{"n_mels": 40, "input": "mfcc", "decoder_mlp_ratio": 4, "decoder_fused_qkv": false, "decoder_qk_norm": false, "beta2": 0.95, "beta1": 0.9, "eps": 1e-08, "max_precond_dim": 512, "adamw_weight_decay_other_params": 0}
Rows from block 5 of the text decoder of a small audio captioner, named by matrix and row number. Rows with one number belong to one neuron. Each number is 128 + 32 x the weight over its row's rms, rounded and kept within 0 to 255. All counts start at 0. Numbers have three digits each.
After each neuron's rows are labels from the 100 texts, of 14976, where the neuron reaches its largest size: "fires on" is the input token at the peak. Only what is clearly more common there than usual is listed. The data: synthesized solo parts of chorales (CocoChorales). In brackets: how many of the 100, against the usual share in percent.
# gate: MLP gate (decoder.blocks.5.mlp.gate.weight, 1024x256), inputs 0-85
# fc1: MLP up (decoder.blocks.5.mlp.fc1.weight, 1024x256), inputs 0-85
# fc2: MLP down (decoder.blocks.5.mlp.fc2.weight, 256x1024, transposed), outputs 0-85

gate.647:155162131088098126160153104154165136121204124138135167208131128108118112111165114204094141128142122074169073092107193080179139159146189140174125128128103146069159105135101130096095093121149069156097093104137085110182159159140152152118080121176168155114116109
fc1.647:049151152077045129147127158104143104106156084098121123100120139117124115152098103104150130137153098081129108122143151137171104167124144118185126084160136170089105084145111151132101078145173086138131132157134091158147132163122174109144096123093092148144105126
fc2.647:122126171125124107158162184131085092146150167129136126084118142169089153076125160126175113152076170161130135123100076130173081125104107154095094121159158118110131157148085150076153123105108126114116036155133091109154125127130111121118125112145134066133092166
fires on: "d" (100 vs 2.7)

gate.561:169093176143180129140127158112117117162114143131103087133124060126084114127177128079109107170121128117144153180166158149136140107110066162068144160196145126129103183151144169157122095155203080167114190096082111171188102087143088158102156072166137061152136156
fc1.561:116164092130127212160184129148122161135111075136111143187093104171150090117160123124094200174101172127093060082162132128090102122158098107095161135140087126127105095177188085116117132123131079096108112145118101098199119134139128164134155139133143133076157179
fc2.561:154119116146122111105134089105138176142197098149139161141126102151124071165137125131138109094162107144125172094100086188164147094139110142126162083129129128115115165183110146106081101143072055110138125104164093105117109114132078173154059170072093122141107115
fires on: "#" (96 vs 13.1)

gate.573:108130123090097149085202090201086142155055175100190111105146106137066125111115100152117154129119139103095111110087088124118176142103125113143134115185128123108170121135107109104148092136182116166150115098126117179138095121177078150174143114143180140138120125
fc1.573:147157132095137167153132154182153083067119122151069123143114171051123087164126106047090141149155126103101179097173130104125135120099116162151106123076131137159126091110090130186071151116106188068157144082111168127164096139099146142106148127129064093111178179
fc2.573:147123126110046095149127151107144150164190136132113161133134137126150121078108101173088118094169097164123170151127165095080164142149100146109175135105110112104153090103103125079119121159121151089104171067136128153076125122119081139141077130143152164149152090
fires on: "e5" (49 vs 1); "5" (21 vs 3.7); "g5" (10 vs 0.8); "3" (9 vs 3.1)

gate.709:134097136131101141142129162101079177071172124161137184088182113116118060136182055184094086147145108077092153093038168104168096125162162138121058131114151156130122062175154186118131086175156109103147151097085141086206115102104121129083068081132158139116102147
fc1.709:121146147071183162122147116122107131102126137139095119132110131145109151116141204138100151137149117141157098163138190156125113136132099081198183120133162069161104154038163087157193088096092184108111128143112157173146137096133172165099110133134104145121079149
fc2.709:122174128139178115095111132146143133101111096130142140146139116099197050118093175117127087096119120100136092127102083126118172116129123154130122167068173118164056102124156143119131176120096115126136136103175164146157089218117153117082145136126077159158154104
fires on: ":" (67 vs 10.8); "4" (30 vs 6.2)

gate.276:165155120162169113107123131141091120119112228098140105116097065106062111105091094170070140133150166114156134157120096126116111054139156169076149227179088158167132140124080096107071149157199158103104152112027109090138083106064218142122128175124119097124173164
fc1.276:102170094055116146175122116136141140114181088147115127170146152153112101145126156092117108173147155115092105145132182154138110147120039134099141077115229135104123127051131162131187108136107112145105150133177108142128185114154125113079161118091100103142127111
fc2.276:152119114124099147150108157140081117137121081158155130116094155094135132112167080137153108124166147088118105190139183098118149099127116091112138140127118101136127191091196135082115113185131187105068131136092096165146138168109188105070121134107168116158180166
fires on: ":" (43 vs 10.8); "3" (38 vs 3.1); "b4" (7 vs 1.2)

gate.97:068160171109171109119103155099122133116215139112088148108140137107103121130156129163060071109129090136093154094133175174139128171140115113098144128181103121145108104154124148151131126165111110056094088110136161096121058107168089134118131139157115150129074079
fc1.97:099168188097164066118111089111117127189184133094099160087133127058087140147162173126117118124200112149148154104147163159148116161153139102113103099151102112108098091143170146075131116177170125118109080153176119129102063128137130160113140119147190154137117083
fc2.97:152106152135138155180153123074103111154198162133139123144187118141136090090135124136097148121144116154138090134140205203203143129105118117122108130161125072091081124133125196084156114214072035136122145152091110122155128145122150140129159118147160099143069157
fires on: "d" (100 vs 2.7)

gate.278:104115158159158132164119097145133088115119142140157095100157113144175171097053156166131115152080127148158055206098032130093139131151091147144156139151093146144173194102153074118150147129131129179152175064063093155127145092091101099145093070134120105115149127
fc1.278:140139092126072055108116145128116155115126091139099208173092185075124146130121155085134137094145098057088116068156137155130125170153141127154121144092140081124207135134124143108114134141145113094122094200164076132144078164151130108102151113104063072110144104
fc2.278:138187132074144094087150151099126100141144145119130134153060166115190145084133122134178105147112119137100090120134173145165126057103133096102074168123117121101156127149086150066126126121115091144211126120139100118166147108122076132123128108125169129089110124
fires on: "b4" (39 vs 1.2); "a4" (32 vs 1)

gate.698:093170119099124113062138123111122061128160158094137127136123109136140122101079136123118140137083139156146154108064115161131153101144164114099131128154114102117153109124125092126152122096149100117139101118126123100134148126089113170216137070131107108115094111
fc1.698:106137125089117162097196145105099130164098097132123106139046186144117169178085127158112176079123152186126110170181166112128123112162097149166116129072110129107117107162122119117058099149129118169139090125079149099139133169087070129140091108106081103147177144
fc2.698:141169085095174093089125075125118095041113159151089177104149076148130136119077130162194092123109186102123158141142113133158125123136103137113124130107152153078095170123161161174139200115044047132111095128126134112077116124155136156120129150122098160127102136
fires on: "e5" (48 vs 1); "5" (31 vs 3.7); "c5" (8 vs 1.2)

gate.233:152098172135115074069108106135164079158098195118109183100123127149084114147127145133132173143126171100135118167103058174130181151185146108126150174164128183140128119108086133092150132185190130084129089104126088080140161134108111019134176099159136143149056161
fc1.233:125133139118133119082138101147101143133074167087171197155133088097142084195102165127172169116167176116105149142117067153137152094180146129119184135081125075110158101144112125127130189115118108136155108165087194088103136112147179090160141086120144130146153196
fc2.233:072141066121152108149165151123146133109132142158105149074176112118111098104128160123134075139110159100138141121151102063134136118103130123120134151151091075105131141174159137137167104135115099153164089122123086135149088157167123135157098099082122145093070084
fires on: "e5" (43 vs 1); "f5" (18 vs 1); "g3" (14 vs 0.7); "a4" (11 vs 1)

gate.149:194133161101153183135122122130151145111084164115140165137103143105135091107107106066124119149108108143085153159128142135125162073119144175195143188207065125097105155135107131133143084162139107118120136118131112072109110153082197193145117105109140157134124130
fc1.149:113091120095193151116136137128109135066175118186102116130167129161152131106117116178129114128176113147168129073194061198140125113122169141195098135085130147070155160049135132116138095122139112126056148091111140204130137091139184083120147123149137154108098119
fc2.149:125117133131100136184113121129121092172135147058146135156148164133170052180148138144055100095087126141139096100137104131121123134157163143191171082077105125142113117149106123161140131165088166078080131118148122126128152168179191102109122165174125138132083138
fires on: "e5" (42 vs 1); "5" (21 vs 3.7); "4" (20 vs 6.2)

gate.258:155143148118063114122130098128172117056115161089130152141165086161104085143123085102157100076104157071187164097127113102126062087115130186165132114141140109138133145159133092133124122143162083084115153093163137053204106182109186111149116095140150157121111166
fc1.258:090132126132124088129155129180125125144160119205120138159153113182114126099133120142056138089104094117078074128108066127146092135174147112140129129105173108124190105139181109128132165108096130140152195116147160150168119184165175129090140113160141172099134160
fc2.258:193148186142138121117125139120157141139115123100150178164135213114113121075179189101024133165085146173138109145094114105142140137107148151103103138060132092174085061121156158122123082135123171096137170103197111078160160147150152179125112147138130099160093127
fires on: ":" (84 vs 10.8); "e4" (16 vs 1.1)

gate.75:112192137127149073123124117092100127086089103143122084120145104149145057103138104101119098151131135099130115059151170092104131130166139139144175118160134086137166082148096150170069136207114167094122160074174135140081084140113113152100138124164163092137099124
fc1.75:102142111155118187165119200152145134141145162148181113148148119148098201141126095111114117163086118167122129106139148165175100111042133164112120162140103145100132155130180082056164146127169154123102075173112099084113147147125103083182110089086092111144171150
fc2.75:175123103122132128119091153118109131095158145172206180103167116169153125124163147129139125119218140100160095146104131145109090119121151125093120091106133126137108141101094123140170120103107137122059101187153147109092127106119115118178128141133138163148081122
fires on: "#" (100 vs 13.1)

gate.627:100164112105157120085175135135112124141073131164139170095121085098116136122190136110060120108142110138091165091155154135104098119183117142160160112129129123194133131160091058147124113138081084132124137050139064128121153192091151161122126141139134137099120068
fc1.627:210103139125185152151190157088104170125134121089136081138116129143152098153067121173084090137120141093137164127118142091095152156122138149143161121137080095053151124130187165111094137123137121115133159122158121155121099096133169138145180154136100144075167114
fc2.627:165158175139128153113144148127125124174147093130164156146139101170119126095148169128092186141134178098120200131082132127140141069119169198100138139145131167107113177113050182135110122133103153128144093188111139108107082146095137157078209119104120139094142098
fires on: "#" (53 vs 13.1); "cello" (46 vs 1)

gate.426:145192117060140099135144192112134132146148116068069114059122076123111082172104109115065137063176150166155126143124107119154079106119076135145132141152068129187179097141166162112116167119164103165169118115154098113070132157111141145139122092118122118089199139
fc1.426:162145165164117116147146164078144128139100149101127067123081092154146128108135122119115115138085115138124096151166144138196153100120141131170070105163116141122131136127147131137073182144098108169131117118153150155120124181165149053085081120164127112100145113
fc2.426:092109040091150177087116095178123087133160132201173169068150148127109152126151126189166130149090104180119121135124123119156106108117103070154131145074148107128124162078145127117134144109097123131113108255095153115074175123122158165067160131137119112161120056
fires on: "d" (63 vs 2.7); "c" (15 vs 2.8)

gate.268:171129137128170143175144211142111147154112212092097117138134139166168136079107160112074078105184131096155120143097164153116148131113155098102149112107163153114094136096152136157092146125128159085193138119078128130150121137127090170120126096132164185104094096
fc1.268:157142126100120117137144074137118179104156119052126132153184150133121145121145117154108131159115139098170060098124146143153142172190086091143123139168125139104138121178118042152141157064121118092147116106129127157148171122083117158139105064150170115079063106
fc2.268:179084157148155116194106116129077076128121189107138124135140170133103090102059095163130157147192138059068128119057164185122143142112149110099122167106113111146119140111126130197123094093138121127103124129150118157126129134148112162107132103077150127113167134
fires on: "b4" (33 vs 1.2); "3" (8 vs 3.1)

gate.577:136148168107177143148169145090174162097115170101106132135158087151126138090147141186119114088125161207186091090128098169154105161082145097198086133148162123169135111143233101071124069193197090102107133109132146142082160165144114181138101160123127133092137127
fc1.577:110079133065112166133092130165133171099114137182116117173139140163113121115177130181124137149123129101113048101112146164160130187092125147175039096056202082126086209112165129126170084097141141109090107092111132173186131126114084125125132146135153126160146134
fc2.577:110147137087074066160142068120170071091138132063125124113104152147109098110151102127142101107139176125173190096082183187124121155131126074162118107116146120086104118129101143116089103104164085115092200127140182007104170071090154131169139122108122104125174177
fires on: ":" (51 vs 10.8); "4" (17 vs 6.2); "3" (14 vs 3.1); "d4" (14 vs 1.5)

gate.612:066088081104137161109120151158119078119107167182175113138097177152158159161113124133100149138087090146089118154095119123158182146133123098110086086076132078142115156145195137123154140100189156103089148152095151086152119126161128095113136144118165113129109187
fc1.612:164113085128176096144107119099148155085135118143129117087090127192133103170103091134145069125170086175107072125062093168123105079200093075151131089090101136139127125162117108148096139157134049082120191096110149176120158152066149158071162122108146078112123129
fc2.612:158144092098103131099148115119169111147190141145147161142212136118101174112181076069049160116135130168091093115050110111100123092104160094097130124115154124091129059134137139115130167115153132092110123197157157167216118133078143130145146102152161102121162114
fires on: "b4" (41 vs 1.2); ":" (40 vs 10.8); "4" (14 vs 6.2)

gate.671:107117170161099150097104087101102125105141110145172086102116189157107141109113135166152096073091168114128116136109151146104131129108156093138158125135167086120113158048164079131111203086122112129153083091138036079147150095114082124124142135110114085093151138
fc1.671:111158152082074110139161099091116153086119125157116081123118127121131201121152188204165097120110159092082135169088102160145152124129138100068087109075145069163126155064161109154093185101118110101150096154101126077137109139139131037115084181113121095147165122
fc2.671:099126129102150160160159125123187163055110133131100117132110158185136096103056167141128164044092133106122221134138126182149196119150144143155171103132103100130136117079145092131093091098093137072130082063181153148109095068119128154073103158169057157168107113
fires on: ":" (34 vs 10.8); "a3" (17 vs 1); "a" (16 vs 2.7); "b4" (11 vs 1.2)

gate.497:087127083132154145146131174132143085135068096111146127101173142101144131133087114087161139101132132095211069200076105073114136097139162111071145132115143141093058075141168119125213147128133176127158086126087158163089136087111139125148118194135143193160169110
fc1.497:148173127177190131149148080147106102108097144114143139158115151116114144129165096091061178141203106171100136109139104159154076134168096139147131191113113108171153205198075170110107136124078105151119097132200115112146203176123093132138160124137126127120132121
fc2.497:135099127116121124115139147149133164188110075099134119116084157094142099116139156122131148133152127100100130092091178089059193092124097106127053136138116168113123134128092140141170123104182121136161093090098142145121081132196121137112138104147120135192143147
fires on: "b4" (27 vs 1.2); ":" (25 vs 10.8); "a4" (20 vs 1); "4" (20 vs 6.2)

gate.355:131086193116110092135121083115123092132115130193201164141120121179118161139087119114108127113104070136167125076105111103152167098125166120160128133187130157087091157099115107127140117109172110118143177081095121129125128135149103168162135152099144121080183160
fc1.355:102100118195209061131115116144101083112144132131210105140131166128126096156160136127125147127168122123108090182105178111088178139145085092105148187119135147125075088101189153152149193105147151089092123105076139075075149100110156203131172120161111107123136126
fc2.355:119119091145148182097116118177120121194096136106107105141131149164126123124088088106109110119155161149127117131115179155137108125104139123158191125132101130151147108105101135160147124187111011064153118190148116069160113100130100079176102116111187120091160099
fires on: "e5" (59 vs 1); "g4" (11 vs 0.9); "e4" (7 vs 1.1)

gate.462:141154132121126163126139095043112100084120117137141099133158125108150093096116137179104075108128163094159164139082096118124108055158151111170165148124101107131141121044085129128088172176123194124164123029067144168126145111144086038180132149124106145165140107
fc1.462:101190113136140149095144111158181123096183141069078165098126093132084132164117127105169183096121151149106124093134095123105068111144136141089129124080150142141165111144122119141095139122099094110151092171159128149135140097121113067087140146129184125102110143
fc2.462:057139103106204131150173093150095068116172118143090163094107138066159162143091104194116117162125129200120132111119100089121105146172074152069129172152093065107180134165108087090162074205166127143115119153183107112097164147139153135127166114118131115098073150
fires on: "e5" (46 vs 1); "5" (31 vs 3.7)