{
  "model": "audio captioner",
  "dataset": "synthesized solo parts of chorales (CocoChorales)",
  "train_examples": 39062,
  "n_mels": 40,
  "hop_length": 160,
  "input": "mfcc",
  "spec_augment": false,
  "win_length": 512,
  "tokenizer": "word",
  "vocab_size": 56,
  "encoder_arch": "wavenet",
  "encoder_norm": "batchnorm",
  "encoder_depths": [8],
  "encoder_kernel_size": 5,
  "encoder_stem": "single",
  "encoder_widths": [192],
  "fusion": "cross_attention",
  "label_smoothing": 0.05,
  "decoder_width": 256,
  "decoder_layers": 8,
  "decoder_norm": "layernorm",
  "decoder_norm_position": "pre",
  "decoder_activation": "geglu",
  "decoder_mlp_ratio": 4,
  "decoder_head_dim": 16,
  "decoder_fused_qkv": false,
  "decoder_bias": "all",
  "decoder_qk_norm": false,
  "decoder_parallel_block": false,
  "decoder_dropout": 0.05,
  "decoder_inner_norm": false,
  "decoder_positions": "rope",
  "decoder_cross_attention_every": 1,
  "decoder_tie_embeddings": false,
  "init": "kaiming_normal",
  "residual_init": "none",
  "optimizer": "soap",
  "beta2": 0.95,
  "learning_rate": 0.0015,
  "beta1": 0.9,
  "shampoo_beta": 0.95,
  "eps": 1e-08,
  "precondition_frequency": 16,
  "max_precond_dim": 512,
  "one_sided": true,
  "adamw_lr_other_params": 0.0016,
  "max_steps": 6600,
  "batch_size": 128,
  "epochs": 21.6,
  "lr_schedule": "cosine",
  "final_lr_fraction": 0.05,
  "warmup_steps": 660,
  "weight_decay": 0.2,
  "adamw_weight_decay_other_params": 0
}
Rows from block 3 of the audio encoder of a small audio captioner, named by matrix and row number. Rows with one number belong to one channel. Each number is 128 + 24 x the weight over its row's rms, rounded and kept within 0 to 255. All counts start at 0. Numbers have three digits each. After the name is the row's rms in percent of the matrix's.
Before each channel's rows are labels from the 100 clips, of 14976, where the channel reaches its largest size: "responds to" is what is common among them. Only what is clearly more common there than usual is listed. The data: synthesized solo parts of chorales (CocoChorales). In brackets: how many of the 100, against the usual share in percent.
# filt: filter width-5 conv, dilation 8 (encoder.blocks.3.filt.weight, 192x192x5, each kernel summed), inputs 0-191
# gate: gate width-5 conv, dilation 8 (encoder.blocks.3.gate.weight, 192x192x5, each kernel summed), inputs 0-191
# out: residual pointwise conv (encoder.blocks.3.out.weight, 192x192x1, transposed), outputs 0-191

responds to: note F4 (31 vs 9.2); note D#4 (30 vs 11.2); viola (28 vs 8.6)
filt.39 090:146135170125141082158121097074104089182146158110131097158162155140137124114101118156125157127137125156108101123127106158134100137117143112162133151136105087174131141122069123138123111157149145118114164203111143091116137093147138131127122115088153104144157131079126131152122087119123121135109116081122131124100108147124153141121165113154138136173137154122141117132108126155123130119162125178122154113069127134101168115081097126142131165148146143137158118105115156147142162144152139076115146148093125128137144164097121111121139127156159149163089098135128147145118152169118148106
gate.39 090:125124204110125127161111142109106117082133112128146144115135135126126144098129107121157146121146104185135086157180114108139171142093134119165112146082133103087132131106138135157115112119159123076083173119129138154119136120135113162095100092158137124093133058121152117135117137127122167134134135111113119119161094147083073123161138107137117170105138129112137126121124142091131102159152138137141102108175107091149141146138115111127090168132152118163116154127114111135110195138091123130158119147098109125136116119125133127166149125124154141146126155084120101134137112147137139190
out.39 096:137161142154123147165136142153149135149133123122172130159142161120132108146139111120137138149127158185126081104072110185129184108110138131132105071105069134102078144102118154165082106139167092126122120154142076118111129188166091150100161137134119107112134129119146141147128091158093133113104153148134128119158102117137106120152165154110145101107139177115152141122155114115131080143113113104132141098133140153135090137124095130110130107141146143155148166099158132145121135117139146132150143130179089095163138125134133114124161135143158134127128086111120104136109117107137166134

responds to: note F4 (39 vs 9.2); note C#4 (37 vs 12.3); note C4 (35 vs 10.9); clarinet (34 vs 8.9)
filt.3 084:122153137128086149137102164110115127155109139141128116112118141129149107082135139129146106140126146160125111165143156142145158183134114121094099143128089089178136131098134111103103117079122133148151120134147115143152137149177104113097100133109105181118147119127133113128104133147092141136153136105116160124127115152159142122108113094125138166134159109115130131156116090181145127112129112123120116090112127171128161142104128125106147096143128153144083174125126112145122101116148157077131095159155122109172104091105140129098086120119169140162128088153118195179100133150059131135
gate.3 093:133160154123117168119120114130095137101146151126144127132103151108121155122146081160117109089135113156120128143108137077110133142120051161141113105088145106106146136139141145124183149107128115112117071108154110122107167149131112126088128132113136123127080107104121091131120146126089149128135132177113114104142085157153130116132123156119145158136140139155104099125111167189098151105111119138113138111128136111148154117194138148099111097100132117093143107149125141078170139131151131120116099098127122172075139106190090118146120155105107119101119180129113136150138118133148107157
out.3 092:138119158141124109172159120109140091118132123120089150125121132135118114140113155090155136169165158137144108112100144156118174114090104181090141105133139132125151165114156116126164104126173165116127084099098148107121094136197121169077141130120120079114116136130162145156176129147131092095131103101076143134166122116131121126142099099126134122127172140149096112118139131183166159118114102132108114157124139120125124130146092167122140105115123124155115147113090129138084138150148114145160137065129130095117114118151111109132150095090145172162152137125106116128137088141125132132

responds to: trumpet (42 vs 8.4); trombone (34 vs 7.6); note C#4 (29 vs 12.3)
filt.60 140:151163154108102159166096147118141110103110155105115151113135105113120138151089095129146071119060104146147143105178102145145177102121152155121145148121146130125131165088139089159122105081102158133127169126122129109160130120159111115117097129164150137115146123145139127131109150146130200147126154151121167152142120101142110088146098150161114121145171105125100146104136157162138174150167132138130136141110133090124094154127131121107122135112128153109138147110106080113146162155130116159121137132112104174159076107089107139123113132147098134108163133105165156125101097113123110112
gate.60 129:137129110124127125079150108135127124148138082160140135120060095099158147140163115127130087124148165119096156159147147122108122133111140126102118103166128160107118126181104176117151112095140089159172102085146111111065117124122091141151124133124129171103114159123177117123148113131140110107112119144113110098135147177148109110100171124133113138104138128172121118103117096102102116098136103088143128091121141155142097079111132120155146102058147128138107118145091129128152097123132128108113108107149142110103103105139130106095106099155116125100145099115088119114137172118130102161
out.60 105:149126151135089147142106117152182112142077148153107123103125179141144159134115086132166074171116093107129147111140134150145125105098119164162154114089113145134120103153107102151154125126140171117134109143110154138146089137152108097078135116149142089136179106150103154113101138127104115137141120139128152102157147100143148125101138155170121116094127106107134130130125113151149107152147180097130128095145132111127135169120153139092098136111147156081081123141092101103123113131144167098087123141129146131107143148127172114109160119166144075120131115152154158129123105101137082155

responds to: note F4 (55 vs 9.2); note D#4 (45 vs 11.2); violin (38 vs 13.9); instrument: clarinet (27 vs 8.9)
filt.57 081:142124148099113138137108157100079128127129095163110101138093119152122128105126068125129164155139168150122105125155146100114142150159077111116111152120144100093132131135127126123144092101149117139087088122142128117083135105126126141107102157164070100125112105114130087129083147179098129139150110116182113092124128119129125167083144141156100177139164170076080135130144167106091136138126079140124080113122160134109137139139111152149122148100137115133140143158098141135114191150102138107106123148145093150136140136147141102147135142103123144094115113168104142119138131141147125100
gate.57 089:096103152090132156095138142182153124173146130096133136103108110136138149154122111142166093128146106153124115125157113170122090116092146119082100155163147144117110164137103148125085145124130108078133136111157111075123135120120110141115108132125084088171112124114148132103131162120109155126142134167124154112124126143117116122103150093140129116126131083132112140127100144127126155129120130131128119094129128123114164080144144109140125182090137114141147146182078132141138148100160117110128153124098133174084089069099111119098140143091114129109112131158141091151104143054150106121
out.57 091:120138143118118136113118091112120119139135124122101098090168089128124118152174115115090126089162102112137105122151142128128144121113144124122128083135166148154172128134134143137129140122106129108129133132149129098122108134103089160103133159147123140205110127138096143115089057124058135110110159148113126046100146108152096128173150132129144134123154156102154082137110114136105104145149131113109159138119125151138124113151089078110148134093108105163170166118117164171149144100105098158167150115134146080113145163148113147114118124106123112126103118122136150148142147131150104150

responds to: trumpet (44 vs 8.4); note G5 (32 vs 6.4)
filt.171 095:087115105172104119110134124099097137132172157117145146137148110159109117161132157165124183135137161085145118097131103140093103139098157116155168124102118087129110061118177142097141101139093145111089127112121137121129120169084183120144136129115118108153149131100096126168151113103160107144120123114128116107113079121108162121108105121094165143151122132092143125145142121118089154174116146145116122121115099107141140162161156120115151137140159105144103099116179088165152128150095123093141132107139112130127118129153113112170107094111138092110086129132133121175118128141154159130
gate.171 108:106132091157111120163143167129081114101089091099131144131136130175120097122156120095114108104114154110104161154105135129067152131129105107143158111101113179191165100136095114105100093125112115151154103126136095146132121121143085131127104118088092132127134143143137158144177138107127113128087096121129108122187150110126151085140153132075105166108121162166117123148106090108158111113100100133138112137112113184120114152103152092153132135099128131160118112121141138102121103087124113112150095157144142085169106111147135162126132150138154124129145109144098122119105140138135101122
out.171 095:155138143103138110150104124096130110133132173126159108163100186119139166121128115165151139171140144091136138084133131152139109115113127106135113138095142165132068111121137132111165123144112109173114142129147144133159123128148182148141115152105117153134162128087141139183114132132112125117090097063109085131072099068158150168133122119142131118130117122117137150124092099115135119140144127123114131133156101100122147110109097078160150106077125097118119144156186176119131149142131134136133123121106113117175136083140123102130119122163120148129109140120149112128133175136080162148

responds to: trumpet (64 vs 8.4)
filt.78 117:132162153123127152113142106130137119097084129109141121091118178129145100159150092131131093126112140094139151138094152146103119120123132121141123118158193156140182145176094143152121145113095134152105100102143119156166187110150095116147126086123153121110112132193115161136146111130116131108113114128125112151123155110138141130131144168148138159129132122176106156141093171153155123063146114134120131183138125101143102115146146138117150131094104090123154122131129126094158149150150150137119111140134176157096112133134178117159111118158086133136147124175127121115165112147176097109
gate.78 116:105156133134108120129137117130119114167152132104160155150099118137174141077171089132164089099135178142100119184092150146130135131130112153094104099132139172114166160174127138145121155127161106127137104118151130099108119097120099112144110124128126138124091140122154109120174116162099133118148089105102160151112139140168157095124168116130141151108113120199122133134144122146137107072135117114129160085114130158138126101104097116137090145095083131101109113132110131125134145149172162095110109131126130160116086151129132147118119153144097110105114129136072168130137165121139097167
out.78 094:130123109124171132121123116132120143078077087122093106094127153143137156125163076124136146167086134155132110099092131127100127105145095138140127102126141137113146164156121128110149130124140130098133145125129134098114120105125129098123098083138172148105113097176137077098181120112137103117146130101111144162156127106144142128187159140139155126159146117137116149127117141147121075107099130157151168135116143147133063101117146121116180125117126122125118104136094126110135149128107155092116130129111153135136124107119144116115167102157121131150181076174176133143080141082110081124

responds to: trumpet (31 vs 8.4); note F#5 (28 vs 7.3)
filt.134 091:149156171086137140163142152143143151120151118132150144106162154140122100074110137126076140110128072171156106109115151115148116126153117162129130137114116128169132133123078117143159153124147106107103140142139179127089140150148134174176162115149125123112122115159115136143099179154121107150144135148131110134129151153107098113143122131153131069123145102113152151157112152135151105128119161157099119153156148130147157163126092137144144151119092125131168103135139123157122142090141111174153150128102121121131164148154118118167095148107127125172179114098146140087136061136122171139
gate.134 106:129153107117145135095153125128129134138129170139172127109096169149199129127126142123132176116148092102121145121078144155119128136067117106121109086099143161124141112182062135107134139081108122087164124130131155099159123110155129119129131137152113125135125107134155096131137122120151128138156091149101123155116120147162138106101124167126155141128138105156132168105148142123141118124104153101121168150144147182138130134113122117160142148093106121120089106142097163175125116107149180126139116126159132166165097112175139132113118098138136120120121122140076096142153164137112073156
out.134 102:140105134144136130164112108172186151154101086111110135167160157141136160146129153121114121120147086118116137100154084101162145115140107119134105109137125114163082113132164173123133090189087154084138131138118138126149104146126123132119131089120083113133162148130118165097107144074140138152105097140092153135115154135131077168137101131116131161137128116111141162126137113094093103143130119109155158101191142120133136101161124145126133096126102145111128142102105111118103163103145159089123097138163121148071123122115139098122135146108143133119130188127134152090116095111109151144

responds to: trumpet (64 vs 8.4); note D#5 (26 vs 9.2)
filt.170 148:103077146107148096093122113139148124132173175140129101135129157128152148170121136150154142140125109188170145086158086118137121112106143148139104122176140112084107136130150152120146113125149157143121157131121148147134108154112127129151112114141124105178119150114141121152092104119136121126150136108122160137102090128117148153128142160170129111174136101099096150135134134123088152120162173122143160111114146132117153110141131179127148177127132126148134128108159107112123152156118161178073207082112145158092129162110155109135106140144094077128092142101139122144114122127108132149
gate.170 129:124141105130125122114146131138124092128114091105108143109099085124105120126155104133131080136140182113100175163121175130094137122106104145105115077146103174160157146171126160121135135093143119149160090097123131167110184081106084106140113150140140163114121128110121148100158097130087122094089103119082123182114158114169135131139142134119163132129112149186106116140129103123141105073132111107124131146121146165136091118120148121162147140076122121137151108130141127094125107164135130120165123124144148138125131153121177123123130099152086098103144105132148114163127120157142113107
out.170 111:155140137128123109129102114105165131127131199147145122159090113125124134146101155108141102168108145143119096099164112172150099124097127116124115100130118089103103125097123152119141130132159162140133158142126148157127138161143089152143089154134145160153109156127153144160056145111170116134121108104106107114115129103133154089128145103129180101082103138073110144115137140129132101119131143162145092093163143114103121157114163130117114137136113125131106112139143138153155119131112107114124181126128106162086136114163181132126160196116097141114109152101167080172132127124131133143

responds to: note F4 (41 vs 9.2); note G#4 (38 vs 9.2); note A#4 (36 vs 10.7); clarinet (29 vs 8.9)
filt.166 081:134135118108134127071143121097160094115110116144116110115145091103128112132144118122099112114103133094133128115142109159089125111117166075115101112189156109120148156151133148159128170128154105134184093105154075160146166142108112138100098136104101152083089124117143143114155119125112137157099114170129080137148147097142155155121150139103142144133119155152093092146159132150153155111142128141136126088089113164111113107079115103103115060133156142161135115111165090091096126128112116138128129105095174144116164142115155113105156132164107117111149151126122124116150132156125139126
gate.166 082:144107137093182134104098141158117146099123113106131079128119151117106137142137110119092119107097123131165131096135142119118132123118139091175095172147111194113121143136109148126056099133120135084143174132142138149089155106143162090154103103169129114110148163162125118126115093083122160146123171160152097171118110138122137147138144110128123169144149132144099113101111159117093143105121141150124121138145169129104095122061123131095146140132139130156137114087154141136170132105151140154113128157130088121120087117150155132115120143117108101138151134117152077103137129131133151178
out.166 088:149120116156115152131138115112127150143112106126120162120115143105141135158143094133153155113147141126118090145099080127096114131130139139150161157103148156140148166136142153105153145146123148155135129106094134090134110134126123178108184165109137098137178110141158170135153144136130160099122091161133141064136135049132125134110119076130116140152073112137124172158135130144106096110142109118124092110153113108102110143145147171107152143102109117143121135140135174153142184133108107137158146111099122135117121165132125132103175113122102121100141115163107144113170174177134090158